config.toml
model = "multi-label image tagger"
dataset = "photos of plants, animals and fungi (iNaturalist)"
train_examples = 155796
image_size = 32
crop_scale_min = 0.5
horizontal_flip = true
translate = 0.12
cutout = 0.25
arch = "vit"
norm = "rmsnorm"
norm_position = "post"
activation = "swiglu"
mlp_ratio = 3
head_dim = 32
fused_qkv = false
bias = "qkv"
qk_norm = true
parallel_block = false
inner_norm = true
moe = "top_k"
num_experts = 8
moe_every = 2
expert_mlp_ratio = 1
experts_per_token = 1
shared_expert = false
patch_size = [2, 2]
layers = 10
width = 128
positions = "rope"
pooling = "mean"
num_labels = 75
mixing = "mixup"
residual_init = "none"
optimizer = "soap"
beta2 = 0.95
lr = 0.0015
beta1 = 0.9
shampoo_beta = 0.95
eps = 1e-08
precondition_frequency = 25
max_precond_dim = 512
one_sided = false
adamw_lr_other_params = 0.0026
steps = 6400
batch_size = 48
epochs = 2.0
lr_schedule = "step"
warmup_steps = 1280
weight_decay = 0.4
adamw_weight_decay_other_params = 0.05
Rows from block 7 of a small multi-label image tagger, named by matrix and row number. Rows with one number within an expert belong to one neuron, the router's apart. Each number is 128 + 24 x the weight over its row's rms, rounded and kept within 0 to 255. All counts start at 0. Numbers have three digits each. After the name is the row's rms in percent of the matrix's.
Before each expert's rows are labels from the 100 images, of 14976, where the router gives the expert most weight on average: "patch colour" is the nearest of a few named colours to the mean colour under the peak. Only what is clearly more common there than usual is listed. The data: photos of plants, animals and fungi (iNaturalist). In brackets: how many of the 100, against the usual share in percent.
# router: router (model.blocks.7.mlp.router.weight, 8x128, trained with AdamW), inputs 0-63
# gate: expert gate (model.blocks.7.mlp.gate, 8x128x128), inputs 0-63
# up: expert up (model.blocks.7.mlp.up, 8x128x128), inputs 0-63
# down: expert down (model.blocks.7.mlp.down, 8x128x128, transposed), outputs 0-63

# expert 5
patch colour: black (99 vs 4.9)
router.5 101:145150147078122129162079162125122093128109136135086126092128140154124095107133087137132117135120087143125103134089102139150144127096133107134116099136143162107088153140100126123069181091110091
gate.0 101:141110117117133093144127097136140184137164141165146166133167132101143152131062189090120141117094113099165164139106130126150122088161102093080136146129148120176103148118112102119149122106120125
up.0 097:145159137143115108120142121174125137107138138167117198155168140089108135110116163129098105140102122088147157158098147109175108099144073106095140119120139110145146134103116128152128133120145100
down.0 103:133184151152114123121146137110072101128129128143146130121126107118126129102131076112144146129145118087113113098101126117137125134144137131086134131134104123069100113119173107126103149106167152
gate.1 109:111127091144135108101133108145135108155159117068138116110168111144147128125115153100112144139105119098137151141179106150115143130123133141127093160095105139128149112127172123118086109128111122
up.1 118:127156126159118146139169115129141116145180096103148111155136097102124129055093083137107139121100091150123092136128174135120140170188103117125155133132120138134143141116170135074118133149149140
down.1 108:129139118129120089122149102131164149160136103129129139089165170051110122149123109092160110169148132096113135124160154133136104124142147135128119090111159159138164118121139151134111143154097118
gate.2 108:126107111092064130123180170157157124143090141130117112135141151102142093148141132127137132105170113128140103122142130146147157099136133153110186168122153133138154154117133124130106147178167098
up.2 101:134152098074120131072152089158154123125141140149130161148146151157152162103123155090175163163145144111138148156152141146096144105177124126160142159134175124136114189139119097148145145125131112
down.2 104:141163099137125150155164136161128094118139086121115105143195123149113106102150162102131121088134129103144130130181136123162119115164135145127104065103129104105128144110156118094110152100184157
gate.3 100:154132106095112111099108143130139153116151093100121118134157124108143165153101161126082117119125133152096139093123140128134138049129150122094132101124165143153164171148116178134119123095165120
up.3 110:118120162154116131135138118116099093114070172166111104146113143166101109127102120141178137135119137125168140123166112105083117166146110131160116132143119118107116110137142090100135143179089123
down.3 113:119090154123131151131134104113144107095120152101135136133136117092149122119114116151180109171129107147101110184142149143175143103099087128146114138141097160134161148165141088136124139114110132
gate.4 081:113115121102118169106118116140160109153139115132109097094113147149122126090119102195149127112132106092179129132102126115152147156162096175145109149106143142132147100132101166123168111128162119
up.4 079:134132123139120124121091106145123141076102123155144136135124117094151113168115098088115133140145159101159105134179109160114117128136161114125076118147141143155147124171161125134130119137119130
down.4 085:115111153136163107133155130119117156076149115111128158106134147112130157144125116098111084165091124074129146102151111103114176113132135153139084144079115119080128132136142121111120168148128151
gate.5 099:122116143126165147088112144148131119100095127139134143191108148160068137193149142141132102111124152126119082129161153132087117123111139107111144117125087131148163140138157130116131128164127155
up.5 103:104116124126150133110111118145125126090120148175136156136106146139032162124121144092132102139143158112117113145129157128079115113134144102145169110114157129142147135103138121159114096156112140
down.5 114:109127154100111102135137165135201142108173125096163148113117127126124140132190109099096124112190143093140136143177087102107171089140153110144133112083147126143119121120057101145148126121107102
gate.6 090:130076119150133132115133145132180151146175126111161124110177133081167133135160147148088131118140119112144110141160132097163111121150089161116135144127110104101139145138117134098129118099138081
up.6 093:117095104118110134071129140126149153155116142082199141115173117099115135130164121117141109127114088112147112126159130121162108135119113141147127143081130111099145163107178140120126145120142114
down.6 093:105153114157117080152105075143136081117131105139091152170122136121084091129124081112145153142101106086119129116109147129113130108140126128136171159128130140152128150130130103137140139129099193
gate.7 093:138160101136117104126163130126118160111147083107127154134123074081155162120116179131146147134141136133093114167133136127137153109146107156089179134138094133097134121101142157101143143139123116
up.7 085:162128100117175169133106132139121090129137141119107067156135168152127124162123108125128090125136136097159158119142068145141131131186109098154125157099095121156102125120132111151086147154176116
down.7 097:160121119097135118160108131126117118137077115097127139123134107154121189108125141105142108111170189119095145162114141157137107119133152125121047112112085140129136176105090142129123147110137100
gate.8 123:138134122146139100146112139119083147106187141113133148135148177115145121105124130157162114127093142192093140086093102130173123136099131145125141110122107097110124089137139128131142077118130089
up.8 128:130153137160107107134115143120120180117165114079115163138142156084116127119129172110130122130125142126124139112147150104145106132101149129126126116099119125094156127098152172116118113096137097
down.8 116:149170148173154149114127127131070106145142153153122104156121128099104119102110143132137127142150093148155162124130100125113158174141131150101122150160149102103099182098134085147115141108150148

# expert 2
patch colour: pink (30 vs 11)
router.2 103:142161139095102124137079128130128099119117126141100131091091095161140116086120099149129104134110092150112104163105114144141146121098148086130145079168141172107110138126098099127115149121106098
gate.0 114:128154179122116119168115100128111167121130160133171110137115086138128145120121112108088144058144128100077118119116112093159137102157138102100097124165119163113098162169092102122136137115110128
up.0 111:105119130111129110160096125132119128081151156103116127127111102101137156098137155116107130104151157093105145139130112133114174084132163124105150159148109121142134144109096109117168137122082125
down.0 115:099089131105150142145089127088167157120167125086135156101126165111163106134151131104140137142116139119105192104113095138095087168145109140217125128084156134097156118103132108169135169141138126
gate.1 091:104125148103155071105112104175136146118147129098137143136137144149151089140135165127171148093117154107133098105135124152141112128157148154119130103065167127089117125123110109104139141138115131
up.1 097:154171137105142114160082142121144137133115107149151136132148103138180098085147111143160113142154139102101095082136168096150120151123122101151088127080080093130092142107092140079139087138087124
down.1 104:117152130078156126114110124125095123129143121107142164129114171121114094118084095158118126171144171115151131122134146121140162134162139117110104169156092146106140112139159122105069162108145125
gate.2 100:123165123098114097149108145131176140123102124176139123140142157094113174153162107103143155129155088083135147161098137137161100151116115095115142169096115104145165080101123114141141155142157123
up.2 101:106088131118080141154109109132127135130131111111153140158125128129139117146140127182133147121112087121102122109126155112119140122115091131140110090150135150131153115154145118127131122091179116
down.2 095:137088089108144115108162117121114168123151090081129130155171151160127157144127137108084105129144170109131161161120139104137108126158144133140135100085148102058131122118141104122148124109120149
gate.3 095:124137144127129138141152121116124172120138151128111158143137099129106157152132133164091081143107103167164140106099085130154138100126167086104171102104153149167141140144091143169105103172175138
up.3 095:134127149113126102089129125109122110109125157154148078112135116165134107097091125081126155120155149102138117121145146102097128163100146113121120157140092156146123093154108157119094094148146083
down.3 094:144171109132109100105131090091151141126125140117130168155151131120099134109143101101118073114134103106119081145137118143110166097153098106118096111136117147121125141132135123102089127137137113
gate.4 088:107107157097112128146131109130157128119100166162192101127144146139135112109123156123142112078113162133136113140104090142147130102128157119138139128087107129130106162120167127178128163115116135
up.4 092:101094109125113110118130118099108159077118136133121149135136167090138115132102152108177149093150119146151139095090088143151167127131161119131144184090115087149088126127113180187120142120132100
down.4 082:098172110141102119113138098109106146102121128197152116071070133146152124136130158116101145059112143170136105168125123136140139130153118100156112130126140141142098164126134188090161138118106155
gate.5 124:141137124124111096104128120135109082129140175090177098149161091107128112153105069117129137081123146113156111084140142148124157130172159134135139104187112112143142124098134124096129136122115087
up.5 137:108122136116112098117128049128120135113147137121186155104139079176128126113085054112115154151127181113088123115145111130125130158108092129112090152115121107093118133133127122105103113128102153
down.5 124:129145164127098136100128116094159066126122137140117179137124153135161174129153120119115133149120111118131137075152113134122131127100143137166142106161069120150145104180153155092128100105124146
gate.6 108:115148131151149117131133140107157133105074207128162144151125130124124138123115079134075152175107135188118110125140115140126121135139096137150133090117129168110155095116143109118154116120159143
up.6 111:101154138084116109091128121106145121101126159144169116114132088148137108141099119116097130130122141158114107074126092121096138179097099164148097130147150149112083148134085102151169107128127132
down.6 096:104120143133164095127128171150124102099155150116131118170124124176106161086126180127149129113156121157134079110143168162134106116134167120098130110119145117114158142115124143081113075152097130
gate.7 099:117110123102173091113198113112136143113099052114117088154140094079124126152104111083098128136127142114121111144165143085132118109116095129134124147149126115124110141137143147123112122108136143
up.7 113:109123122183094126131123158120144151178150123114112148128151134187151164104137115166094121137158099179134135171106108145146114159124162089125095103141119136137144157134138106165131132133125141
down.7 101:138157136129149155146099127174149136128136100143134127089136112123117105144135163140204135126101176149123075146077126123162123112134140115133133113120134149106101126071129092156122150110078092
gate.8 097:121153089130118114137106141131144158146162100100160199114131133152163150148094146107146116179147118100175112111123109125148152134146106151088096152119113131106091113098116144132106120111095157
up.8 095:129128151199104156132130129145100139139134095116087141120140118148111128108114101158160158143139138169178106109142153131104142158149093121136135144093062135147116143115113148096148088144138164
down.8 097:128114087077051106149109115131134114118103140143144147135125088109142096108121171094160128098134200145146105128113134122133135113104132116158104119080115132107075129128123114123152137120087139

# expert 6
patch colour: green (26 vs 2.3)
router.6 097:150147169076110131160088135145124131137122131138109120099104119154144101105135091144118131133090103153119108150110105142169126129119119089156131096174149134106106140147092113112099173134120109
gate.0 101:147123134138147131127139111134197084160129118172099123142115146138144118153147112147120096155153117142143123125133130122107153155111188157129102124103124117135133105121111111145103118093199153
up.0 111:124128163121143094149115132089142155119142100127152146182083126122098153118125117143093119137091126112130144144119177145153153132126106179074106132074153116106171198171148108126131115182125156
down.0 106:101131136140140166105113135157106115143107122155134172134108125108141118105129119166151152171127149125136086163139140117153168103161202189111144140113115127140158075137138138192157128140098148
gate.1 107:099111143126140143096159169135099128085099164121144127116141144136145101120126152141161128145153118129102115138114146119140184134093089085180141147138133132122123138161103131130146112127151095
up.1 098:145118097144144118159166160139100111126073151113149134122094146142142110137150144126097143163112117132149116104122118143113136139124127114167085131138145148103114157117130171113131091125139130
down.1 101:125116129139120089097178123111102122131147131136142088115137148148123091140142114127054167124114143146147180142117135121119118096065119090101141153144105139104146082106144132128142144119111136
gate.2 084:073150125095117110124121090128132104101154198095094137132131098129139136145149141160163104149115154134154112115161103133129143098086143170110094122142134146147115118143137141141088111141166142
up.2 087:078150121116153121130126086129159103120131192135092124160131093126124121176145106124135132141077119107192141124159118132145119103092128149144072098119131122118125122119126128134081117140148107
down.2 086:102109136154116151149141146165118120129183098098120125102133098138182153133147129112106152152136059119105107121146152153085116121142090162124119099111099093120126178133139141125103133151065116
gate.3 099:114110133124147141124076135124107114091130129122170141124175126151161134162111137123104136153120156090124112138130152119136133153136105169088167150136146098105137122104165127126127079077126169
up.3 106:103121140127117117165111163127102149111164170073160137164103144135137123160118136133098158131100183133132116104144146152167101079147117136149124138179134128124108181156142078129105156127121167
down.3 090:103125121118115177136080105146119135141116146156120105110137158118167141100105156119151101170152127135105131119125135156112124147175165092117063152117127138122136100150111116137160161131148096
gate.4 084:106112182096088147116116075129151132121184121136099133105147147143134110153138094113176142089152146116124115131114113164138155115121148104169150093139150124125128124157078129140150091108157109
up.4 083:137152167107107139097140138134171100134096153150132127169113132131164140169135188116122107182116094089119152129125102104146154157115155100153133150122143122143124106130109097141117139116118103
down.4 088:141142096129159114091100121128158116088121116138161152121104168150155101123105143155125141149063164162176099101096136162162151137156107151111125155138086135154149107136125110147145155114176105
gate.5 108:141119140124093118158129158165128135098067108108147120118168130142142103124171107101135116147103142126140127088172130142153131153144120107124123130197106143155100138151173125089131101111112136
up.5 098:140128149121146151147078116128102153116132196088124100133132107147129104143168087122084133119107134131120100093156113095132153149117112092171134160126087133103141086113107127125161103164162142
down.5 106:111141162124105132119153171117110126155146130117118123130141144110132091141139158130088135135153138140161165106114119126091154157100146125114142143133113151118130118112141112125097100105145122
gate.6 096:097139095097091152137141105109187127081148131101130121121134166110110114136140164157174126139126177159114094104146110112121147168141151132123070153114075111125146155115097135106114144132128122
up.6 097:142126147168111173150165145102165134122094142095156126122132152126129152138162171127139152135133159168105092119132110136132154159127131131105111155104077169138107161094128100069123142156104132
down.6 103:147130138116148147140094091121162157131117136155143120090158150115125144153104125131163120119138118098144138087103077158093127158199135087115105139116149114114120123135107126152137127122125120
gate.7 083:174123142124132174121125147129136135159157107127136189112131099118110126107114172139134133097080147174132161123131118121130169132167124165074115139107149138138124120124127161175131106122138133
up.7 081:098145130154136153131170114093152095114085143161159118127139119109154128129166102094105155137128145107191129148104133130116170144133149131174106122103112113121122103122152124128156109112133159
down.7 077:149135106131160159132144118101107101112164142135155120141108102120119116134109138124144078123101133109166129132108100133193137113152171137181152142069123152146071100103105152119142107151116129
gate.8 098:130108135100117144141110113122095126109135105130134220126123085100123102124148140140133113118087141151124080156113129142107141105127154067120162128148091091144123115129107110131107122118154162
up.8 088:173124143122100107091107103118121124125120130118102194105107060108131094129154124159139120114103121139103081138136160146135117098131152095144166120164132123139083137112123107111131104090168100
down.8 098:122152159134128114146114156103126123123129137137123153161165098128121108149135149143118175142119171170126144100189125111157121143141107147156141100160120125110141109142130153183128114115113135