From a checkpoint of a small multi-label image tagger.
Training: soap at rate 0.0015, 6400 steps, batches of 48.
Rows from block 7 of a small multi-label image tagger, named by matrix and row number. Rows with one number within an expert belong to one neuron, the router's apart. Each number is 200 + 40 x the weight over its row's rms, rounded and kept within 0 to 999. All counts start at 0.
Before each expert's rows are labels from the 100 images, of 14976, where the router gives the expert most weight on average: "patch colour" is the nearest of a few named colours to the mean colour under the peak. Only what is clearly more common there than usual is listed. The data: photos of plants, animals and fungi (iNaturalist). In brackets: how many of the 100.
# router: router (model.blocks.7.mlp.router.weight, 8x128, trained with AdamW), inputs 64-127
# gate: expert gate (model.blocks.7.mlp.gate, 8x128x128), inputs 64-127
# up: expert up (model.blocks.7.mlp.up, 8x128x128), inputs 64-127
# down: expert down (model.blocks.7.mlp.down, 8x128x128, transposed), outputs 64-127

# expert 5
patch colour: black (99)
router.5,147,165,239,149,176,165,229,251,143,229,175,272,243,129,234,251,235,152,188,126,227,191,220,225,194,224,159,157,195,221,248,228,202,240,203,223,128,165,210,257,205,200,128,150,213,259,151,266,215,221,167,238,183,197,203,159,167,186,160,226,226,180,209,172
gate.9,183,225,184,201,197,153,100,157,208,163,241,194,140,146,156,224,184,107,285,192,216,181,275,203,203,234,236,230,189,243,137,129,193,178,134,218,179,266,258,231,222,187,251,205,214,187,148,265,174,204,180,198,209,215,178,216,261,191,113,208,222,171,213,184
up.9,201,143,247,188,147,199,232,219,183,219,174,203,205,232,213,190,260,224,153,251,205,177,153,130,223,141,172,219,178,185,238,290,173,184,223,160,258,185,165,173,216,265,88,187,143,159,294,103,255,164,182,221,188,179,224,130,193,199,250,177,163,275,205,288
down.9,293,237,93,194,275,175,192,233,268,202,207,171,199,200,206,140,209,205,180,161,187,249,119,165,250,214,182,237,247,223,168,228,190,170,195,223,164,198,188,198,185,204,167,177,112,235,191,162,196,185,206,217,230,184,218,173,223,188,200,194,216,223,228,187
gate.10,188,192,194,159,200,147,218,202,180,207,267,151,175,181,196,164,162,227,191,249,219,221,269,181,197,293,201,115,222,138,174,215,202,140,178,133,111,273,169,144,121,191,195,196,231,163,178,171,154,269,209,171,191,171,227,165,219,220,238,194,329,251,171,251
up.10,197,179,194,197,203,161,167,205,167,211,170,192,200,202,191,151,118,250,206,260,200,256,234,194,223,271,184,136,242,188,117,190,161,207,168,166,182,264,175,177,122,249,216,143,211,172,207,195,190,247,221,191,203,158,228,163,164,161,223,187,328,247,191,249
down.10,155,120,223,247,151,93,240,250,264,253,193,168,242,161,164,214,175,138,325,189,183,175,164,242,223,225,202,192,119,186,188,182,164,207,224,186,290,219,140,233,194,154,217,311,167,210,195,230,177,152,226,192,206,285,224,201,195,210,174,163,262,185,199,246
gate.11,211,259,251,208,136,205,167,230,197,219,191,163,236,179,271,168,161,165,230,134,241,183,212,195,198,260,218,235,212,229,193,254,220,197,156,180,208,187,180,234,221,200,136,220,218,167,254,264,321,241,201,243,171,101,216,220,186,154,207,177,205,186,196,210
up.11,208,176,127,228,191,207,245,211,175,212,242,208,167,172,237,183,205,236,197,160,214,160,277,149,167,157,177,217,208,183,181,237,207,291,179,184,211,152,243,175,293,330,141,258,207,171,115,218,228,112,251,278,221,162,190,210,183,193,279,219,191,150,212,218
down.11,121,211,192,146,234,191,215,182,168,138,198,205,142,244,268,176,182,189,150,150,172,170,228,268,244,240,228,196,140,92,219,250,179,245,237,203,211,243,223,140,238,193,247,203,286,228,221,179,161,211,239,220,273,287,188,147,207,245,214,152,225,209,179,269
gate.12,191,220,221,181,189,173,219,190,229,189,223,173,160,233,159,256,204,204,245,158,167,181,190,273,183,164,229,196,232,258,126,234,251,206,167,198,228,269,264,171,192,231,193,235,151,191,219,163,215,183,189,169,237,283,244,214,218,132,170,270,113,206,216,278
up.12,193,218,218,236,170,207,211,206,183,212,185,200,207,209,203,132,163,243,45,230,206,182,191,208,241,311,187,215,167,155,246,144,228,185,250,208,162,165,164,193,204,278,222,195,193,277,255,251,197,220,217,144,156,204,177,174,225,230,236,198,268,152,153,230
down.12,230,222,172,255,215,177,190,187,225,235,212,183,144,187,191,129,229,280,193,161,209,242,229,162,226,121,235,199,247,125,160,150,146,147,243,192,173,207,153,159,86,164,174,218,232,174,159,185,251,186,283,245,287,173,195,189,188,231,245,303,171,188,173,245
gate.13,214,314,211,181,261,244,161,205,280,200,298,260,197,179,215,109,219,193,117,199,196,252,222,127,238,196,198,153,233,280,207,178,204,107,252,165,214,234,293,222,221,225,192,164,181,191,208,243,168,244,253,224,227,285,199,211,208,216,234,164,213,201,165,170
up.13,177,193,301,206,232,196,87,221,171,221,221,174,168,159,193,111,173,197,213,198,195,257,269,208,214,299,161,197,140,194,245,171,213,292,207,235,144,222,191,267,214,238,197,210,213,229,222,165,292,199,113,222,211,158,222,211,255,222,223,177,269,200,175,187
down.13,254,180,225,162,215,198,203,144,166,115,194,214,183,209,213,138,207,209,148,150,193,174,301,193,215,179,241,186,170,188,243,304,251,135,198,182,195,147,213,182,123,208,339,194,204,208,124,238,213,234,193,207,108,221,186,224,180,140,221,207,162,191,179,261

# expert 6
patch colour: green (26)
router.6,165,178,220,147,253,175,242,236,176,249,180,246,236,167,248,239,251,158,221,142,241,174,256,278,247,249,166,182,165,242,257,207,168,221,190,243,157,181,233,243,184,210,164,109,258,244,146,243,240,231,166,236,145,254,170,170,244,230,110,216,221,179,179,242
gate.9,186,205,126,198,212,201,124,229,183,227,188,183,178,147,151,158,239,185,227,244,209,197,215,242,189,150,245,153,239,164,154,194,187,145,237,278,246,202,213,184,286,191,243,211,134,232,211,186,212,235,226,124,168,134,228,167,176,254,258,234,210,232,194,193
up.9,190,152,138,224,174,165,137,204,177,214,246,190,222,179,205,152,280,262,245,204,246,223,232,312,175,170,213,172,208,219,265,183,212,177,175,233,196,159,190,194,222,143,176,207,157,184,199,195,211,199,160,160,156,162,263,184,139,250,194,187,226,222,191,191
down.9,285,211,181,156,135,244,196,163,132,197,240,194,164,210,289,161,174,168,264,174,154,295,221,239,176,221,190,225,253,227,195,164,227,287,188,172,244,206,212,167,225,244,192,209,293,220,161,203,212,219,217,191,195,276,211,174,186,222,244,193,227,213,221,219
gate.10,183,192,281,112,218,250,167,169,134,213,257,121,177,236,240,241,191,184,211,216,186,253,186,197,221,227,175,169,210,171,226,184,226,232,297,209,281,162,264,241,188,199,220,204,228,186,178,120,126,224,223,197,175,220,297,213,242,174,248,185,152,201,179,222
up.10,201,218,110,255,158,175,198,221,217,189,161,325,128,175,209,227,182,257,237,214,171,249,231,276,162,180,234,209,143,208,157,193,226,225,157,224,157,275,165,144,186,144,259,219,127,182,201,259,178,260,206,195,239,234,180,258,215,231,198,207,259,229,204,237
down.10,167,226,171,166,177,203,233,206,241,225,167,187,136,158,157,266,254,143,281,245,190,221,216,153,205,221,188,231,189,295,293,243,113,218,196,212,174,190,120,141,165,290,197,223,209,152,184,119,206,223,186,179,174,187,255,226,182,161,233,166,223,160,236,191
gate.11,216,195,255,205,203,251,159,187,194,148,196,302,218,279,233,249,214,294,163,217,212,297,181,216,164,274,199,234,194,213,213,150,116,170,170,230,212,212,229,167,295,200,171,163,185,199,189,175,165,169,207,231,199,258,258,184,202,220,123,187,211,245,223,185
up.11,243,152,281,212,176,218,200,226,196,141,187,299,180,277,241,261,233,270,127,233,213,289,208,214,175,213,210,252,161,264,226,183,124,160,253,218,169,242,243,205,216,152,215,223,188,215,185,196,163,147,194,216,277,258,230,168,171,247,166,141,200,193,201,217
down.11,220,215,128,192,194,213,198,198,223,199,177,165,125,156,241,237,189,235,168,194,194,194,130,164,213,231,199,209,215,226,264,278,237,204,259,132,197,148,225,270,187,249,254,197,179,273,198,208,141,208,179,212,236,235,220,166,239,156,153,198,137,178,109,207
gate.12,139,106,140,166,204,180,181,232,221,166,181,255,226,211,111,186,72,209,161,262,109,200,154,211,183,238,171,214,133,232,209,251,190,172,168,168,268,229,230,177,157,201,190,166,212,257,246,249,249,150,209,205,180,201,202,214,162,211,235,225,200,201,285,210
up.12,204,229,207,188,218,194,216,159,218,214,154,261,149,274,260,104,154,145,175,207,175,196,187,153,206,168,230,209,218,248,223,181,147,155,203,296,185,222,211,189,186,131,193,227,219,150,251,236,166,177,175,219,193,176,193,151,172,238,228,173,228,202,270,201
down.12,160,189,94,249,263,241,255,181,204,200,177,254,147,204,272,180,220,186,125,197,191,197,210,180,224,219,152,188,209,173,230,241,139,143,221,233,170,181,208,298,147,229,172,222,288,256,220,229,212,116,220,196,142,121,281,198,232,140,252,217,227,155,250,189
gate.13,232,183,88,250,167,212,137,230,213,260,224,134,193,199,252,208,283,121,301,178,180,238,169,194,233,200,213,163,160,201,221,248,195,184,227,160,190,154,192,189,231,202,199,271,174,254,162,247,245,255,213,224,143,208,232,154,235,235,248,238,183,258,188,217
up.13,197,176,135,243,145,231,173,226,193,291,201,179,237,231,242,210,236,141,268,188,213,275,149,181,266,201,176,197,221,178,202,202,214,160,191,207,196,171,236,180,200,221,172,278,136,218,170,205,231,284,215,215,168,209,160,178,272,186,238,187,132,190,184,173
down.13,192,139,259,226,186,115,198,146,188,188,185,191,263,211,167,173,241,264,147,209,93,197,145,253,229,227,166,190,299,195,227,187,180,157,199,152,211,229,173,256,183,177,216,174,190,180,182,281,172,221,275,153,251,170,162,191,111,264,216,118,205,168,207,177

# expert 2
patch colour: pink (30)
router.2,174,162,231,177,219,149,257,196,156,237,151,236,207,160,234,252,265,139,194,126,226,184,238,295,243,239,183,151,163,197,241,230,192,226,210,232,154,163,217,240,220,211,141,183,247,244,155,259,234,252,167,255,161,235,177,134,223,184,137,252,206,193,178,239
gate.9,217,215,208,244,216,179,213,156,137,222,136,190,178,240,148,204,217,188,176,161,255,176,238,260,207,128,224,210,305,223,203,186,181,185,192,230,212,234,191,226,162,205,205,287,219,182,257,148,143,155,213,247,166,246,178,226,239,221,183,201,189,169,250,202
up.9,192,191,191,169,157,184,146,214,111,171,133,218,146,223,135,247,155,254,180,182,229,241,226,144,221,182,187,256,249,237,256,200,179,262,164,212,247,166,222,212,169,252,254,165,184,139,204,172,159,160,182,115,181,232,188,167,259,188,206,173,202,159,257,230
down.9,186,219,243,164,120,259,172,239,181,283,141,217,119,219,224,192,147,227,253,183,191,234,287,179,190,155,199,216,170,261,109,253,192,204,208,175,126,198,144,209,175,199,221,160,221,259,147,191,143,265,170,228,169,170,190,146,208,253,205,201,253,233,183,160
gate.10,245,266,216,242,206,164,263,232,189,170,161,201,144,198,181,201,229,175,146,228,114,169,139,291,154,158,204,172,210,164,154,279,184,148,193,206,224,126,203,194,188,211,141,182,217,114,166,173,162,138,120,168,177,108,158,194,191,190,181,165,170,171,245,148
up.10,168,118,255,175,227,196,193,185,161,245,203,197,239,205,287,124,211,201,210,201,254,171,161,189,187,272,239,222,226,199,196,254,253,162,145,222,242,230,238,223,176,213,273,193,244,267,179,164,246,190,254,176,183,310,245,215,212,231,164,214,182,226,189,176
down.10,279,247,162,276,152,235,249,153,197,175,139,201,286,212,248,216,166,195,149,205,220,175,189,281,301,112,196,110,197,156,231,166,201,191,266,177,260,209,131,250,58,172,163,180,163,202,154,208,199,223,229,205,282,160,209,176,187,139,211,177,244,190,234,208
gate.11,256,192,76,180,229,282,200,221,169,201,197,206,145,244,188,136,214,180,184,107,166,203,205,204,224,169,197,200,168,270,196,132,213,194,170,231,172,182,188,236,153,196,280,215,183,162,156,208,136,256,159,186,224,180,202,189,179,144,161,151,265,216,141,238
up.11,223,170,260,296,220,124,212,180,280,209,193,127,249,192,232,233,206,183,175,223,204,140,192,225,200,207,174,186,223,225,197,216,223,172,148,162,175,154,188,238,265,259,145,128,205,283,163,171,246,173,245,214,150,180,157,253,213,205,206,250,172,198,278,141
down.11,240,220,195,184,156,194,113,198,227,182,175,145,238,179,189,236,218,183,235,265,242,229,193,203,176,141,185,191,144,161,320,259,233,275,173,324,203,163,242,134,207,163,142,307,176,199,183,255,162,231,244,238,207,243,163,206,198,203,193,238,207,164,182,145
gate.12,225,164,206,233,180,278,218,226,142,244,249,176,149,214,249,168,186,227,241,194,226,167,140,230,174,248,224,241,203,230,234,162,149,190,217,184,221,165,232,211,150,223,224,190,164,240,206,247,202,273,270,207,152,237,163,166,177,197,320,228,193,178,129,218
up.12,189,233,149,254,188,279,111,197,141,207,231,246,130,214,210,271,218,168,233,289,186,223,242,189,139,265,187,198,212,249,293,157,196,217,185,156,188,216,263,208,196,215,193,158,167,201,183,159,208,181,177,176,143,236,186,133,206,196,192,173,213,268,200,162
down.12,206,170,171,217,245,254,168,191,191,230,136,158,245,140,224,236,213,172,228,207,210,172,180,213,216,172,262,106,196,182,146,179,141,206,152,244,191,262,197,145,206,175,188,220,205,189,193,210,220,150,134,199,173,201,201,219,161,285,256,183,169,263,253,180
gate.13,208,241,187,202,201,199,224,190,204,212,208,235,150,214,176,201,143,141,206,181,230,153,227,186,207,208,269,222,253,182,219,140,279,170,213,177,269,281,198,160,229,98,240,135,146,229,223,198,214,179,212,109,258,116,177,150,201,223,131,191,175,147,181,223
up.13,144,232,174,181,205,190,266,214,169,210,253,164,167,159,140,201,228,237,129,303,226,232,300,238,210,199,215,186,156,192,188,170,249,222,203,207,175,133,209,178,204,251,224,180,205,139,160,144,168,179,205,174,230,156,173,231,134,189,246,158,199,184,254,141
down.13,255,215,187,184,210,227,221,266,236,203,147,199,204,208,294,220,130,207,202,199,186,182,214,213,206,204,129,225,212,181,190,205,165,185,214,188,190,128,198,174,272,176,169,214,245,159,244,232,231,178,217,242,203,250,210,169,177,208,180,272,120,164,150,173